A small self-supervised image encoder, trained from scratch: norm layernorm, patch size [2, 2].
Rows from expert 2 of block 3, named by matrix and row number. Rows with one number belong to one neuron. Each number is 500 + 40 x the weight over its row's rms, rounded and kept within 0 to 999. All counts start at 0. Numbers have three digits each. After the name is the row's rms in percent of the matrix's.
# gate: expert gate (model.blocks.3.mlp.gate, 32x128x256), inputs 86-171
# up: expert up (model.blocks.3.mlp.up, 32x128x256), inputs 86-171
# down: expert down (model.blocks.3.mlp.down, 32x256x128, transposed), outputs 86-171
gate.56 084:489527497479446487485578590411545558464493449516414556453472480487423540470499418547456526525475487511578551517476511499518511476517482548490518509462522486566485509463487563449506482460529482545521507419458484465465439551470522495464515500535517542471477418
gate.57 096:462546541528501515480536525499482460470471543531469398516492514498471395526557456558419534553604543496425511459467523516452461505473486522548500466488539470455498506531526486501416488490543598472469492410465424528533456539492498558462488516486533504552515545
gate.58 106:516482525525474519445557453503455526422453496512569504442451518546406509530506514481534508510608498500465485424483584541485478433469514568482529539535471420564524484550472504501562431490452481536479457468426484547514579492496485472458504514498545472526473486
gate.59 114:420549504473446511473479510513554450503559497480454506543482538433450397483510504521464568557523433549470491550524420476512555478513522471512493518550471455415475493461532538519519515566498496660575485480525415537475471539426508521517479558467546504466530497
gate.60 112:437485534523490514489421546508481592477485529490517530491456525444412495492471500538510423435499524504480556471458545482465501501508556560526438547592537422550525484519522465475482554504475585575468486430523422493510487499465555500494470483538453424522456466
gate.61 095:500508495493447558559482531518530433470528450569521469523437458511515486431470577501539494419475500461472576463565505487490580516529474495500476476403463502475437513468531524490542514431529481470495454472629513456557546551516554537477493574516544548516529532
gate.62 097:488508544506555462499564547444555482537522585539541483490526409524547584527487457461503485421486533484550531498530526467558474434483500483474527503543487490472556547536469505466494522508406484434572533536499491504505473518507423462481479548481463504485483441
gate.63 109:419519471504578519562580500486488424450535442510522583531523519431448511479542515515505493496540453509487554476522523517504537505487510526482522515430484511468488479413499444478501506494408530376505498424512533469514505483503453504532521534531509513478453552
gate.64 087:488512559499475511526511548480573520531447530553494471445426536416479440533467515560553447533488492516506433505523489445506494454472499526533507545514502472526451539478467558534452527507553530565445508476465508513503424490436555500563524428438489491511524550
gate.65 101:581508460451437536495485549488481524582510556448503493559521472557508448525547536527511474481479513524456486526477485487506517516526544501507541543580462556462550528512582596536488504558527559439490524419491545631458546418482485537494510549541485547525509362
gate.66 093:533518522561534468499515530467501544521549471509441501422509507503478445517508496404525507437501501495527451536540456498481508473519450484527447541481491541406543483564548532479500513459466472540458428516436511509505536486518434541485533495509555454448472489
gate.67 104:437525512548509488467555492483508491483481504514457485378463494503553549485526433459470610527536530519540536463538495447470555461499521529542541555554498506528528485451520475531564425475483443493494500522463518516515550479548352428500484522503536504440599487
gate.68 106:502512479530455500448469505479498448563407510518486520461436511482416515477445462596500541441557482450514464444491506494518441504461526491480502548526534630535513535505430536489487511565488531497523537541567497527469502471523464542500519500533552544482499466
gate.69 079:524416427443526498507499501526503522500500484486632434545542425480518485525536463487471477522562557468501541481539513468484506545548555538548494519492483485491437478545550503418487517505488506487517433512526564464466487492446521450472493434461543459515500486
gate.70 094:493464497522546481429463538500534546537505461490496464472419473622497482495504517541514518527457511549455406475529422585505428477508529539485410533470498519549422479542477457508579383526424485534533458490505542525462512481525513564512481552510504507532478588
gate.71 100:508562493530455534484470524470501607507474543479470467509505486542524443512393440505406556418473621591503510529456487482540543420489415510560494493557544458470501541551555510517509504515462481456486538564485397474480505550569503428458545477561522508511486490
gate.72 088:431541569569504550508527550470476504508481483539535531511482520483489515425449443523557456521529457484420513459514425532496485479456507454476467487478562492492543430502529483480437554516464518539458518492456531527542480461441511477475480501543535456451519541
gate.73 117:582476471567463400528564516476520524545513546506498482468521492563453503522527425555525486561585544454506446520474511466505414518512550504472516571547485564508531489503502440537476514544504501486511500506434497468507493460525539449490443484501535511458516547
gate.74 111:523547494462511566543422451497460489484535472550457560516530511523478541500489517484450433531550520465534456505516447490521534488549454507610450524591437519521459467490514534528539547535489576356500431510540384567510475561459542459547534488578460491507355548
gate.75 100:466442567475456505495561497520537468422496487555476466459560517570437463558497517456527515527557537433543454490461507455478461553432498479489498489415492492461456517466482454437535541489523532524533479541435467461523419518520556609472560549530487507459500476
gate.76 105:471563486564447526527513490540481564510441447532448551514491445517511561489504543525526448474485543463496613491448546526508511532430483531499561480465485451509480503510496521480452417439477497473462512455462427504471518493581462548528498408485506538505493483
gate.77 104:577513482372535493524543491526456452482517562544445532488467542530388534501519495496492480483570473525523483457517559493484436448539448484517441445514521467488483509489518455527573477498473484517432498548475472534520491552585538486477492499503493519451484550
gate.78 093:524553463535530499530499467496515522518512476508488495466541534476471461475499509454485533545504423487558506532531541460490445483503565496483459476570446512536472487532529479564538512496506411568467504476609500492440481518537555517506494549371493518513514480
gate.79 100:489549504473484544481488542570495528537569524488456495614539569527420546582455559395473599477522542503524467553519466489549491483506475445529510519421494492458448434473481517428445565511528534552474486448499452476479458473512496449559510461503526522537548473
gate.80 088:461534487510531502459521505490490496452505504538501524508493536528501553496507517543557496496590486497518495424486531419534504488481533548469509492482578450500441546435577514490545424450506528575587479455529445547412481558544502546482491526537501557427499498
gate.81 088:494485483494459464500515550527487520533525508516472561525508525514469564497520436545505500514490439495541367495481480514402541553479455563528467469559410450561487488518500548486485482471516438531477504526523463562519461365547521474491486504510505484441456489
gate.82 108:491505479466426501423469561483480488518448450412499442507514516517459498515504462442467506531458404499487411475514406523429499576500526525458489466493502434497463498456494473507505516528479365567571470498547404529502564496489516473465486515556473490513526370
gate.83 112:495507453563533471466482543458535521522497497497449472441480483552491502428498556451495510533540520415488532487530488475479610508476540447526528516513480553537529506487585553513500551543491447533558510515486455509507554457565568475572488448452585489515490525
gate.84 084:491471557500541527529505454489566473525609435498476506491477459428534483540584503491454494531600508470494531536527543457501472466500453411514559498529502489447501532556581495475521451468442522505496452472485512429430550552503528481481448438416446542466423501
gate.85 092:467550490454430526555490562476449547519435569524496559472579478614452501498436513517496444483458517528499531544472573480502491461568476590482496410529554501496458550583534575480507520498511518548465504494496513441496522505483472397429411479487448502473533498
gate.86 093:523511519485466495461487455505502484489473373604513520438440537483439455486480481429482477519527499497476507508487470450501465532502479500503580446529479537520479483538523497451515548491512446487466433505547481564517456536465443503480483503487449473481572547
gate.87 102:428488477556517457512578514484444460464523485535509511511477447480476433531591456441479574536493477482514512510487510504540519521468490499534459445422518578425546460522486510436549515471468528518475495479506552541516507461527512483533414501527560505568412423
gate.88 106:487452455549579506483475515479531466426505502458505495484517472487473455570570503544543481480542442447453470494524552549468482468524473504481495511458471496416544460496516503512504463479524515473490444442438491491509621420455412528529503521492518441468473501
gate.89 084:502484478491550472500484539501477509461438547514454521477435521493497452536510542577452494521504537503520448411505534436442496573457473526506495481438528470482451531519483524499524525450479514533481492489389455482542509491484423489438483563521478553525468475
gate.90 095:380496533515512441454460576464499579504444498531543541507480504490525411527535529498473510498520533538458489535469518533431476479567477520466507520463454504442447499492478504472525465442432546575520563506482549501487483455530439435569434523567531416441484424
gate.91 119:507537469544461560514501528505502434486441575495499407530518513534514528410536553617496524447503509476494545560455458527524492467467486516542530494497494569523524520570501532508489535481468510491486439479514521490499540584571596446470528466553513490433496469
gate.92 108:557515553525459475483485462472508438547502466507518438536529487532489567535443577487521544447579551473539524445462498507566479576563509486449509503470514473470420560510514486466593478488461398478475577477540461468472514499497484456488560434549462523512449451
gate.93 109:500434542462507470507516568516479527515503547479453432494505491446478501460513496419511528492558462470427588576479511476483506440550556490471542555506404510485513490502488420475482588564510436361571543507490435506409539485515475580557541503438554486481531455
gate.94 085:541477520473545517502481459494530541558511381483531515509506486538520486478515478488420418568515509434511495485468499481538501475526512492467580539466478440458537514434455565542513491556519464524520493578484545409521498541552474477461506494506442416497491464
gate.95 107:493532531556529443433524391434451492586555554466491550495514533526495504519560526425510524515483480477546505546547480561471467498530506462472515583465436534486482488492535468464478483502485439479471474437391456502552542531454497510431528523511449617586447535
gate.96 101:463460529405480492546430471578498446501502571505439523488493596523474550461504508532479514518493497458487428441512466552529554495571441535495494407543504495520499503461488494559431475489473533487444568489526513518541587570510487447565517511479506493507506584
gate.97 099:490441531532468571503478478488526493470470530515547500500465482551499583501499533498529504512486479453546485555507486531493449485488487492456542436591485502499566536479564475458523487472575529434450489498471549523522464536461532576426509552594555536500467445
gate.98 099:494570454495447522508466545530509532415475501507472504521487471453455442418454474485558448500538514505436470544483487457484493505429539455510592575579556513518520490510445473479476511493510439524476463614511558560533557616465540543545517503465581478531431508
gate.99 083:499505498455512523513502469538428486485542444472546531549507433458456504479501463450497577506470517476502503553505537493537498477546526440507486560511480479542510549471536468529527533490559494354483496521449461489483533469534415657479522528505472452368506480
gate.100 105:500472514453517565560455509492578458544494443501453560471467574498464502543446506473527487409499432593442518445501506551533483482519511528556482510499531542488453490485497461544579473469454464549492508473515535516475465497511447454553430474496473518482525472
gate.101 097:471493486541471530462495536532465479495478469485592539499467549507409462560485467537541451521551557530481475586475517501490499489547572466515533548569512527435506515540507460546477519532534571423462434436480435475517486485479425416466498478460457524498491517
gate.102 102:516548428492441573471475536455499523506540488515466504551491474484445524545475528566539511469488497468530592600448500467572490490527441504475469586479499537518562488491478483517437487585521510566508511498530474525446523524482465488504556379449513465512492464
gate.103 104:525488508496455520536488503467524397481519571439505457495559459472519503450494494527467588404545547557469529491496492495514426486466445445534449519491477454478523556474500476510472559607515544525478583515508430566496529492497479635497497582486527509573515529
gate.104 091:491466516514487496561454525488461573569505517450479478505499517473517441488527610505540492475516508493533503409479498523495530527503440500542543488442439509507485439504515499497443546484484513466429527526424455490491551474528472566505558551535548478404430484
gate.105 109:464504594490441472476531459473484534465520511534520569461617487486451503463519438489490478523491537485536438490551486526536542477499474554457478480483522439531536526493462417517536447494447442490521449541497575494567407457441498429536494475452517464446519486
up.56 079:478477451489586531468495463470484529425542539471518526470479504577484417540546513524495446436430484516522526506502501490474523493535494495559527474479565469499464552511521529521543493455489458475457490497530519421486499510573500432466462558483496495547514516
up.57 106:462493489508501444549499477499529481587560527488556488468543454499502400461577492443537514463474498415489502431522464467500513467527492436526497480497526489504486542493566491512491510453508454503499551430499541486532521499526501527503454518558470480516525493
up.58 115:458447528448441511459512598526517523438492499468534529526504517437458488462519529534488518416431510536505493458487535478539542512486491459524495439428477519485477529489466475513520479596465556438461510557528374495570512489476455473483527558514471530497528422
up.59 111:572500457543577497516524459470495513476495504441518485454539440535539572557491461497544407485474599502512502421462561507475463539504525529488553484457512484584527486536513419508449424457526499442488520489480507449510499397547512484461553473548520532514467448
up.60 114:553493461456497445502585477503506403536513441507482510532526464524578486525487533464492576563452487483479473530526463525534481484511489464475560464430514579449443485468482537534525460467539449402531510568500540460474500475506418531500506541485565569480536527
up.61 091:502439562479536498493531541491486539536526535535545454447490512513462431550533445470517577594451527581564467574510486513458425495524469480548502591574542434501577427520513547505480479502477520590420584541451517487473481414466411543508521432459516453536470504
up.62 101:517527461483487512541461481523501563493502470526544525522491540472452431493472491493489532524498474581514525513501446545477548472520418499531472513480542474496476467468521491507501513521512555455542431518458481564549472439552541469445508492477581569527508425
up.63 109:447499470485542537593603504524513436469529451508528563527524474403462511455509495525466473449520448506462533449545491509462571508470465546491520474404437518458477484458485452499531517504398480385563508437519524497515481511487443495510540536533537501457481565
up.64 085:569394451408551448456468462501494472431519469431505529544531497559513551500547455459499497477479473513492487515478499478429526521528581491504511428580493534445508482513566456487432490483428506483504522462512530476558540484509499435445516486444471558479514519
up.65 102:446560564514475509490484462506510447464487480525484537491508529474532481477472461469481557515557509464542496464546532565482465464492426523490447459420498473531485477453440451500469468484497448487496456569555438391554484541510483413559554518503508494516477642
up.66 092:470531532521502571473533504494465507463544438525481409405555531529402452530474524469440532528509423538515479516461501424466446497507537507586540578493456473548469466556484515513503459487496475518508496520435521506553514522510432606508472509525513486512564509
up.67 107:467511549497489531533432530487535491553503536512555582558550491421448457497458471555535432452495488504483526460479568475504471518473498472523519440464500526511452517507511498521581529476530463547524476503477521501491454435448511451561462490510497517514497580
up.68 104:497528507569466537476523458499512516526476517573496436468557543433434486525464482490507497515480465450555488540500545450541457479462424554499481554514500542553434528500508507495485577544489507547476549563489520532480471493485536453508514474543479530511517514
up.69 079:553520477560459496529494427530567515515451468503558475549489434438507499459490506472499493463514381490488505461500468492467432546453441500503502462571434513529508429558563459520547488506545544502513636522463473536466525501471462513505428519476504443470470510
up.70 095:495547480491458515590510490523448485455503540512540514526578547391510565545496505467475465513539509452532597521463603428475541508533475467523567497525525498462530545450529564479451593484552516496457533525474502457560508516447494440481534435499511454476517415
up.71 098:506548470516473532490506554446516566428419516479472466513529511497503492523476494471419514417434614580512520531487509483548542466498439462537494487558621471485503509513508534548526532525505420453490515565501400470463534542430475474478521452539547513492432513
up.72 089:482540471529513432499492556502510507466519558526485500480538460485562423422505505622514548545539537529495472498493506467511454431481641504514514499486498408430544523449429552497535493509514489578459575502540467501483501557536493450461592488471419461467475456
up.73 110:558496479494504422498556555481576551570539575503472517481511470490441523478487419566513510520551537500519414495446517512527425512536582541455542582519467525531525509508498480543464521490480473444462449515414466476500506410547540498478435485502536540475521531
up.74 114:497435484493508444451582500484556554511430483424517481502491531463588506474517513516558572467499492530494561472487539537516443461457518495412479460359517504425514467506420421478427478455495443599485542473508564462482518452555468511446465540432579514543614488
up.75 098:487485585476429531523545498497497465423434499543450518429565508516409477587498471509489512500580546416538448498476497461476445566504479496500510469457482451464458481468485495447538546475527473519508482563452490500495430500490510516456557526472469467477511517
up.76 103:481581481525488490550488512513484563491428457564430539465470430504538510503526534488504476489491559463531567505448513554532562528378501514491565509493505489506501517468528527497409406418469487476489487467484468480426566502582467548508464454513534540493504521
up.77 107:603557488418529543539506527466459472492508585550476571522463483463405531448512490521470458459534434533513498447494529459507422434536448485533469466544535501476462523503522435538542500531477483529468506577465494560535484527548563482479486490540527513460510533
up.78 098:510552466527568466541475493446543505515527539534477540449531554454534423474504520464510547515539417481567504533528532498470466477526596515473449536557472545460423525565532492544469548494473439544472501483557422539417499447536506563526515564424471484498477516
up.79 099:489517419521523459451431510382511424506453499559543521405496448488567484395552453556437450527527443508513513511487493551502507418509467495480553493597540504499582536524436479567564429503526459475464499553529507525509520519510497594435519522496471484470476534
up.80 091:475538519509564437434493481468490496531451520556476533437502530528480547469503567550488526497559473507522465466476528422528463487493569508428530476494539495466424565461551519513475439457534553534554473484485465520450495535576473531486486592513481571433482492
up.81 096:462487507519478498490482507474573456572537496551478443438467525495613491475523524538483457477515497513501553511475500517560369491575424495514496520458584559452430465469474531485492523484529495466538536497518422538521492493478445495501472505529526492515526511
up.82 103:483512565501538536514550482483502515503531541534523567508522451475499506476498520588543473496497622518508565509499575461569499433496485443548551470498532563541550474532523558484452496509537652469444567534421573471501448481470466529454481488403514521465500569
up.83 112:507471463578532516478498542461551508513499603431462517452442469535543521461531524501492473533461488461516506477535444484515595518460529444495541521476465522544514513516556537490549533564462452538553495498511448519524573421536523521544455467469582496504518479
up.84 081:551514542519484496491478467518474562490600519445451448568454460456488487521565469504464522508576515423527491520524563406534484476496501452500497498510564441492520524477526471462489443509480605459452525499516520500446505547487485517534454498497486523473477551
up.85 097:523456507547540489502497450486564509472566420476492414520486474404540486492494515507526465520572515483507452471552417551525519578452572457544446556426446485509486529416472385457564431497499481421517533482523529532529466498550539539501500520501539530512482517
up.86 094:475498547482439487518441423508516481488492407567452517434479476500402493461538478496514443527506504457440471483495465482491482545526493534496584435496451539526504510508451493483507506473457427482466460527494454560559504518457433484452485568459472479542561526
up.87 103:494525489595545494510600507523428488458512499502502516473495468490502433506610457465480538516432483495539548521490518540481494548490456472507450443452510593420591479501448454458538550463483535512472479487506522598550487520472538500513438490538518454521450393
up.88 104:544521525457465510512549505527450520533544497523482480468460517501535531466447523483439507533465536526556556490507445462528505530473553483524492488557477478578437514512490534517475499495511500506479545560556498514468395591549564449479488478482512575540488501
up.89 085:514493466541540476478522515485496485419462569522447569481483439512493466556451542497433557486463524524474517409532551474527440507490462453472373477470516518478406472512486485449551501485463467493526523530472543488544490507502413427456489481472487572510491515
up.90 102:616484512456450557563541455532506407481557515516448499475481501514505559496508511502538569473459466437576498463486465472557489529458479467505483468526543484508572516503511515488459533549591485453481446528520456504497456551478572567459580486448475588552517567
up.91 115:521525490557486549515495527513496431444462574506494416533506483538501494402520539574484528428471510508499557562452422539545473494487485505547532481508483574512544497562514550496498520490507506517503445491492537505474540595541626472488522490546514506452526493
up.92 107:501483568519491542464518542503555486486397509485464468502572418596511455473514508553521535446463519461517496463493569475494530518482495497475526498491491422465473540491523518445512503500505532505457492559541522450481525497460462450475481463500399472491495525
up.93 113:540558561537515524498478538538501476475515426494575528403518556476519474523498593534545455502540498555458440391515442513485501472495516493475437488465537466422508538533517547561513391500482541565448443487480527501568482481473512427484458583551485528500506580
up.94 081:512513491514501481529507454471458539500486434506495451506466508535624437451507522561361408505511495515443507480484528457491480490511583486484520538514449471501517497452465514527553457528494470454533453579554488398551520587551488456485458504443505443442473513
up.95 111:502460498536524477351513442476464477542493565431494478478527511543527493480580493479491497544498470494549462547546473512511435449528509487518514527452473548538487480542481473470484450513477468417493521450416558497480588439422503450458503467523444583586509492
up.96 113:487498532431406529543463525559506449502484496459438529551508594506464496503505507502463489469523517443480445523558512565538515541499504504460486382511513548493517519446496488490444495499505530532500600515493447541586571517472522464561510502462466471483529457
up.97 092:503419489475483516526435537512525488491465544489575452511533447520542451473544548618480493452391405442507514489511568486443467468509450505482497498535459498539503489462542532488466493493565522497535505464530478473502443521519510445424559512516514488494481383
up.98 099:531370547488524417492494456503501475537501507458539514487536483519443502595512536509421593462537466542538500460521512511557502502516447506496399401482515496498481473470556464476536473517495520469497483508485489476508447389508423431505485505554444554437528450
up.99 091:491460550497547487580468533520538508528575449522466471482534501623521426442503506505484416496509486526553538490532465516455523508419498527502503519445542450481523523474441527459485429497441498605526485462530602518492456434607517500463479519453497569519494491
up.100 107:522488511500456452496499451523440530462507531516511468536507418525534428400554457559433502550498564454519498516508478472469479502465480465503490453537515509505555546524465507500462488489531524420507496505526514492529515540549571549485535570512518466506466642
up.101 093:456507492550464483443501521505492505520462505480561565538491529497388478513501508555604483525528533509504494513471489552478480541508563512478542514578472515464487498556484446504485444542539520416502396421487440469487527546487454442467479483473447531477537520
up.102 099:476538455460473531457396533463445526483513540519510456577477483504455534547474470583484470523483533532483529583445534481570478569505421491463521502468520517512499460496498496514468441550525590569519532497579444466453447489524515519473539469460478474508533422
up.103 102:536474541481515525527506539515495553510480416583493535538500520581515481527536523491547493528451450499526499513481533533508530489436574592470504509463545515489496454521514505515526442427470548495501407494500640441478482500498454444443525467472483486435471544
up.104 095:531481520461501505499470557511492473519594465485529514485473444532545499523528441498539420421474447453501498498564484550531481528437532460503473535504582556503540551510507466471511558456473517476571512499473485534524531438472538449532529523481509509482491472
up.105 103:485504530486476474428589408483495482552523425545459598458529457516478526492518545461514486477466484455505456544504470521510615457520486475476484543505592428506581472484485434510479446564489501510490522540472433536545513434464468500451508483519519563516488506
down.56 086:500521516514542480437528484514493499474444577532520456488496457490533501531487489517523499524488504483470513452566538457410443525469554483529478472544497503595487459531516579491468552486458613530542504555487500488500459480492459483511532551470461452498483484
down.57 098:460524462516528504542543438511494515476454436418490492491527491465504624592491552482529553500434462520508522552566443532450517511429543534536505462524497479540450574552473470500508499533471488511436384491584451487528551490495503512517564496571517450513544570
down.58 104:505461515467526491476549495556502467510466504470487538450525503514432482563487481486563475532523461551524486492424478450505472491520494551538554481593473585486501543537526493551514509465536560534461459514546495534471555482516375491494509477459482527430510475
down.59 106:409493524496469526459437523469445486514461450454436434523514579562474534525454527520532484521557479415529511588530448522505423525511569439541490458482447493538463542458444567459556566437518489330470512525562508528514456518481474526509451497463503514529499478
down.60 103:479543483495477519495529506515494515444520494553500511489525514425488520455547507439486481450465601420449474512525513531494444562493451475508511471543452538474492369558413552479481492482489475444506551514461461470505446556572562528499503509442511487542464540
down.61 091:517531586547477479508487481517552523445587544512424509472526447475456496578458514530520538428516421424493478568521515488474592466490528510482506525505498481505430510559517457512557547457518473463452509497539546554478510441492581431513508505377514543498482455
down.62 097:414526436488576511475488497488470523524561558502597472514468457451520483484481564476536413464384421463550536492531523521504504503517475525482390508482512517491505471513507495532475515472493516529517614534475488533511504473503527479456489533448539408525466491
down.63 103:456451464479519476575549521508498489467477488508440512502451455457525511486571528536459486484485525507483525533502486439490521426494505510466459464556450439561531524535512511465561527556450510481557549489446500434495475461517494542484476473529464539515420474
down.64 088:518485465549539404465538439542556474473570566550466522565512504513505482483460441480504409489493434520539437482469531458502530499521491478533481476548527477506519480568455444446504479357441501514515487504488485500385582515495558481483476505490481443512512427
down.65 103:492483504501493478534514457489507527496486526553451507598491521535561509499520561532454464498576582493442543549546487500494577461473567458526522432491500464566470528552530499594530561506510497417511474563482455466494528588476476470555488481428470523535573458
down.66 095:463446477467508465507502513488487489494488457455563462492508464583500502489509456567542533502506469540522551533485539431452422531487563504459507466589481517422501530488527466518496504472526466442470412475497495600529497539466545559488544392582566532493502436
down.67 100:496544513443493470454519488498467516470448508482446515466519516480455478552512411393491577498442612478499483495526519524452489471468501521472570470589503509583484600484486575471536505474526478592512562437530526473482524465521521444492481520541452507468540569
down.68 097:540477561505466576486427540473552536507520533462531565425486497500555539497506485509471534524441449533531440484482550531490537487522480494423527500449512443431467463538509450518473526444492466415559511541496461456526572560555581538527516525461492517474458470
down.69 082:464443528527484483524515533502517508521476563547583512551496522589470525544413521480524630535460549513478454460567514494564452528539509525452512557475508494575499559549502485459497476507466449521430526551554478470559509576512453450506521561506515510522508504
down.70 090:603500555500500477515421555414515436471536504494471551442575494574474534480490560575471503450528509496512480507523439543524438497533516582495555482558471570498530514515520529549528437409480426406536503463488523533477468534485499447468505536506474513526514469
down.71 096:583509474575480489485485541491530509578491469492461491509472498465488541503499443476495506513508424493496494513445519580555481520470486558478527532421529537484532460466490510498517545507417586465546501482471562526435421456428487487530506441495490496454574489
down.72 095:485552457470457520497470506488515504413562482464492504508472450473465520541481471558470492527557508614527610511555464502533451509482437448453467465502533491488448505476533497524575461520536467430519487492482414570510532485516488461488509430506530446477489549
down.73 102:468487488520480566501381466461497509446470532550409521468517480496588445502498509532509480525495510554448537419524474590490490516515464522474572524534499484485503531503492477519471512453574460374445485502548510565499475513522512554536519536444509548478587501
down.74 112:485468515477484447557517484469470505475493460492512523505504447510484488539491459511549513517551545503488549503454565534528460518509505389478466492507515511485527486419445461456544519482491531624518440460426477491468473485496555462437429475458518452553500469
down.75 102:511528503497457475548454553477462498544518466418551529503498560504513541511532512495498527512573473520462437523478448560498398508592514540467541471562520497489551518509494432526583520423451480558544503490443463503534488503473531478561471489546487497557488480
down.76 107:464473501577508509431495505575539513522536520512516451461488518473460472513575400538517441578437476521574478485509472525474514551523457472520541521554492397511507518462490478470520584504433551494473481527499504425460469537450462530519512516508489479547480571
down.77 102:582468497514505540455477465552508516524555547570426490436502489464537489453500452568452489498442495476523531469569461584501516467515475499452519531565493431469510512477589531521494470475497497472513550550469567471550453517472494478567451493520518471520507538
down.78 101:502542541508527566514526488550552491497430477539450468558474504530512496485528467543487590457471529487493489465538512459466547443487497508462501444410523542504528461502510508536478475504484485485468501570534457489436567494502494505509516506442438461540504504
down.79 105:485530458525485518509452492496469520439473445512511536532531461560394514491489462526371492478489518525463461416525492578493455510502496555540497523394449470524498499498557552572540450477529522511444495430441494535496513447481434432496483432493430440544470441
down.80 090:537533504517548522440525547498583437425515515509507502453544490468501482473513487456561547511446538574519474480412548572519430522500565412558476437546503490558488504511509456515533511511544504494494456517505542489467492575474551491479480486570446515516519504
down.81 094:522509516491403555551536480511413499494536562539526480536536526556514576534512514495436496533493489448467542488480485504456464512548580441475503426502522444431472450455395538449482534502470579454528526452561385528519454527502523448552550478499509549449484450
down.82 099:478538485469488480440513494482522409470404453573469448503527490511545477470597491481490463444499514416502563563475463445533532508536571463489486476509516409502549552438436523433519556499529459364512550449518496475463575486513517548543514443511533521479543478
down.83 127:524521532495456490544518487431538546420484539466451498485474527435456516554529516432508596432474448535493431565576501485507441499558532441502498499449469512447479586548502547458513537487526562526546514418510489502438411481555515459431487575496525514451469506
down.84 086:435535548506487442477521511487488442398470575509466563550476477487453539462580492438488477516535503440453496494481550509531505526499496537479495504443550516533501544509523481452514483509448452490536447425534455529500474587460466510449497514453529486491558541
down.85 094:460427506508483454452551516499479520539440489443500460462438487528506393488556548552495477546500432394512518518528489446475427547484488437539508522534470519528481533517451582535524527515554513437460531503458495475512431458469450522504526536471452540560541501
down.86 099:480518502556534507397480486541497501429511503509518493519519473547546508478442460455460504567538531500539526368507483498455509452515496458430490581519522543478556497491499496485495520521527462507517550580476432500464548470515568502479469463449505438522478453
down.87 106:483523543422463477517554444465482526454503496484432494552532434418469445529569430436504452481492509596526516540463517485515508558471552426519509572493455530462461493489444432446497491534541588498535444477515444508501463439508498549485496502453520534536446446
down.88 108:583490428488433468596545484501512499463510471477592503471496509530514560546488440466488457480449521456525467518435517464427487520530401484462464480479439480531521471583512503469462498521414447490530448573529571513526517518499522564488577527529459508519515546
down.89 087:557526510511513536519429464510491541536509437525479534515501490535445441503482567492487506450563471542557481479539480541512520548513482530422466529497548500531504529514495436512484451427511482515509533523469501516473496535523475517504472466511508479421583417
down.90 104:462476461534439483502420551578568516530442577470459497443454536466542511440515481540449485492541527506541435541484463458542522474572511506482500485535489528434535515434433559481509540473448513522484497506487484535453492473475471469520480516516543488532506493
down.91 110:497472466529481490537545509419497464432518504553564508529528465441542505509502537538560439526581543456564497483489456436486419444545562493546501524483469489480513510501478484540552451549464481459502471466493584521455493531509516607472444457527542565450503494
down.92 108:481475458546410528509521472457513499474449424428469462455541485514506508562528477454484476476502531534551437538423492540498495526493468468520526542595512463537517550498456505466455493501449453604508486474497460461523533453544486494503478464476449618521514590
down.93 099:469491480486529537527487551504495492440491562547532466478519434513588530514526498509503536558476548520519482433526442486576512499518510480460409475498511509450537457492541492464475505456450492586480538434583481510526536556587551518454550453519515482450467468
down.94 091:472539494531557550430506495513441503467588507497476515561476478526458483544482500428505540427512541414471500513493508503440553487498500572465508498501488483503512505481419529512486495509471473425513509461497519554488540513440536402492489477519505448459509434
down.95 118:452501562501497505490500507492530486458480462589476513443492442575476475455461530606533511483616520571486501508619462499426529465504551529472524514472509524488523531467495501497519594427462520549460494543478470425500530473535514435543413467540399520526484562
down.96 100:505482497440498510431469477436499393548480524526496447479458515512516458493459573489457492486427437598476497522577394479477485485506490574542557423525495496490525521477453506505461521553460502513505548562472470515494548513506595474480472551470526474531443488
down.97 094:469491505512484546451496526493501476478537521526472523444552468568488534456466513463523485470590513506520524470451402523566482499474484520493565500483523529492551489531553494514492455426521390572476562475517526443437532521527571451494489537473519468544513497
down.98 104:542434514397543501502533495494504504609458520507430503506494498510528427507480481520501499523515420580480510592476532559527505494462514550480474524522487534533515477488505508496508485450538472505491482398476520454557453489537490502484468467506461512459506443
down.99 099:484412459422456514513495528428515516495519532513562506487508471568530580525525548460476463606521514535442475532512530484506557522575521432496486504518487497474487433549540485510445569531497488554441546476461444528489519450478490509513502581520492498474519470
down.100 097:470530445584545484441548441568472472584468586467560494482527469528502538487557520545467462519500474497534461548580463458480514462576505494518502522500492431479507526433477575458516443475567457457469495587455472493432525562502485528463536557511561492526518442
down.101 092:544473487460528454473445455518529512528492520552503467476506506547481526523496484505524512456565460498510487497437459458559510492464507541474473621516526447518509551489534493525498463550513465363571497485501511417530521493505517429516468459447508471535536523
down.102 098:503495448492464504514499500444519517529570562471514499456458503561458466501406500524557520496519439526551549507505500503506533506456524524576469480486523506520527493515496501493517540462463428487432504536530417459465534502464523486538506498413560474521543473
down.103 101:405476475559465554580487559485500507538596512560489488477449461520536510507504496520522580549502568489517487429544450517581511538503472508534469483487521537520574539467394480516479547502432495436453561529524522419527544482513491494529518456482493506533499462
down.104 097:510456470524413516503441518507472548547515531412484521510464554485546537431498489475390501518494521521529469542473458503544437503524458507561513494531424429485489466495480487484550499550514496525522479460494431497489554434455513503445543564416461536518449553
down.105 097:464502527490477506578552509522555482396468531575515618473491478484454598609503516531474524533455497612440502510463546485500509526499530519547497551410544426533542571537466540406436527470516506474490486535526487531472501517516415442496525499515542510499380467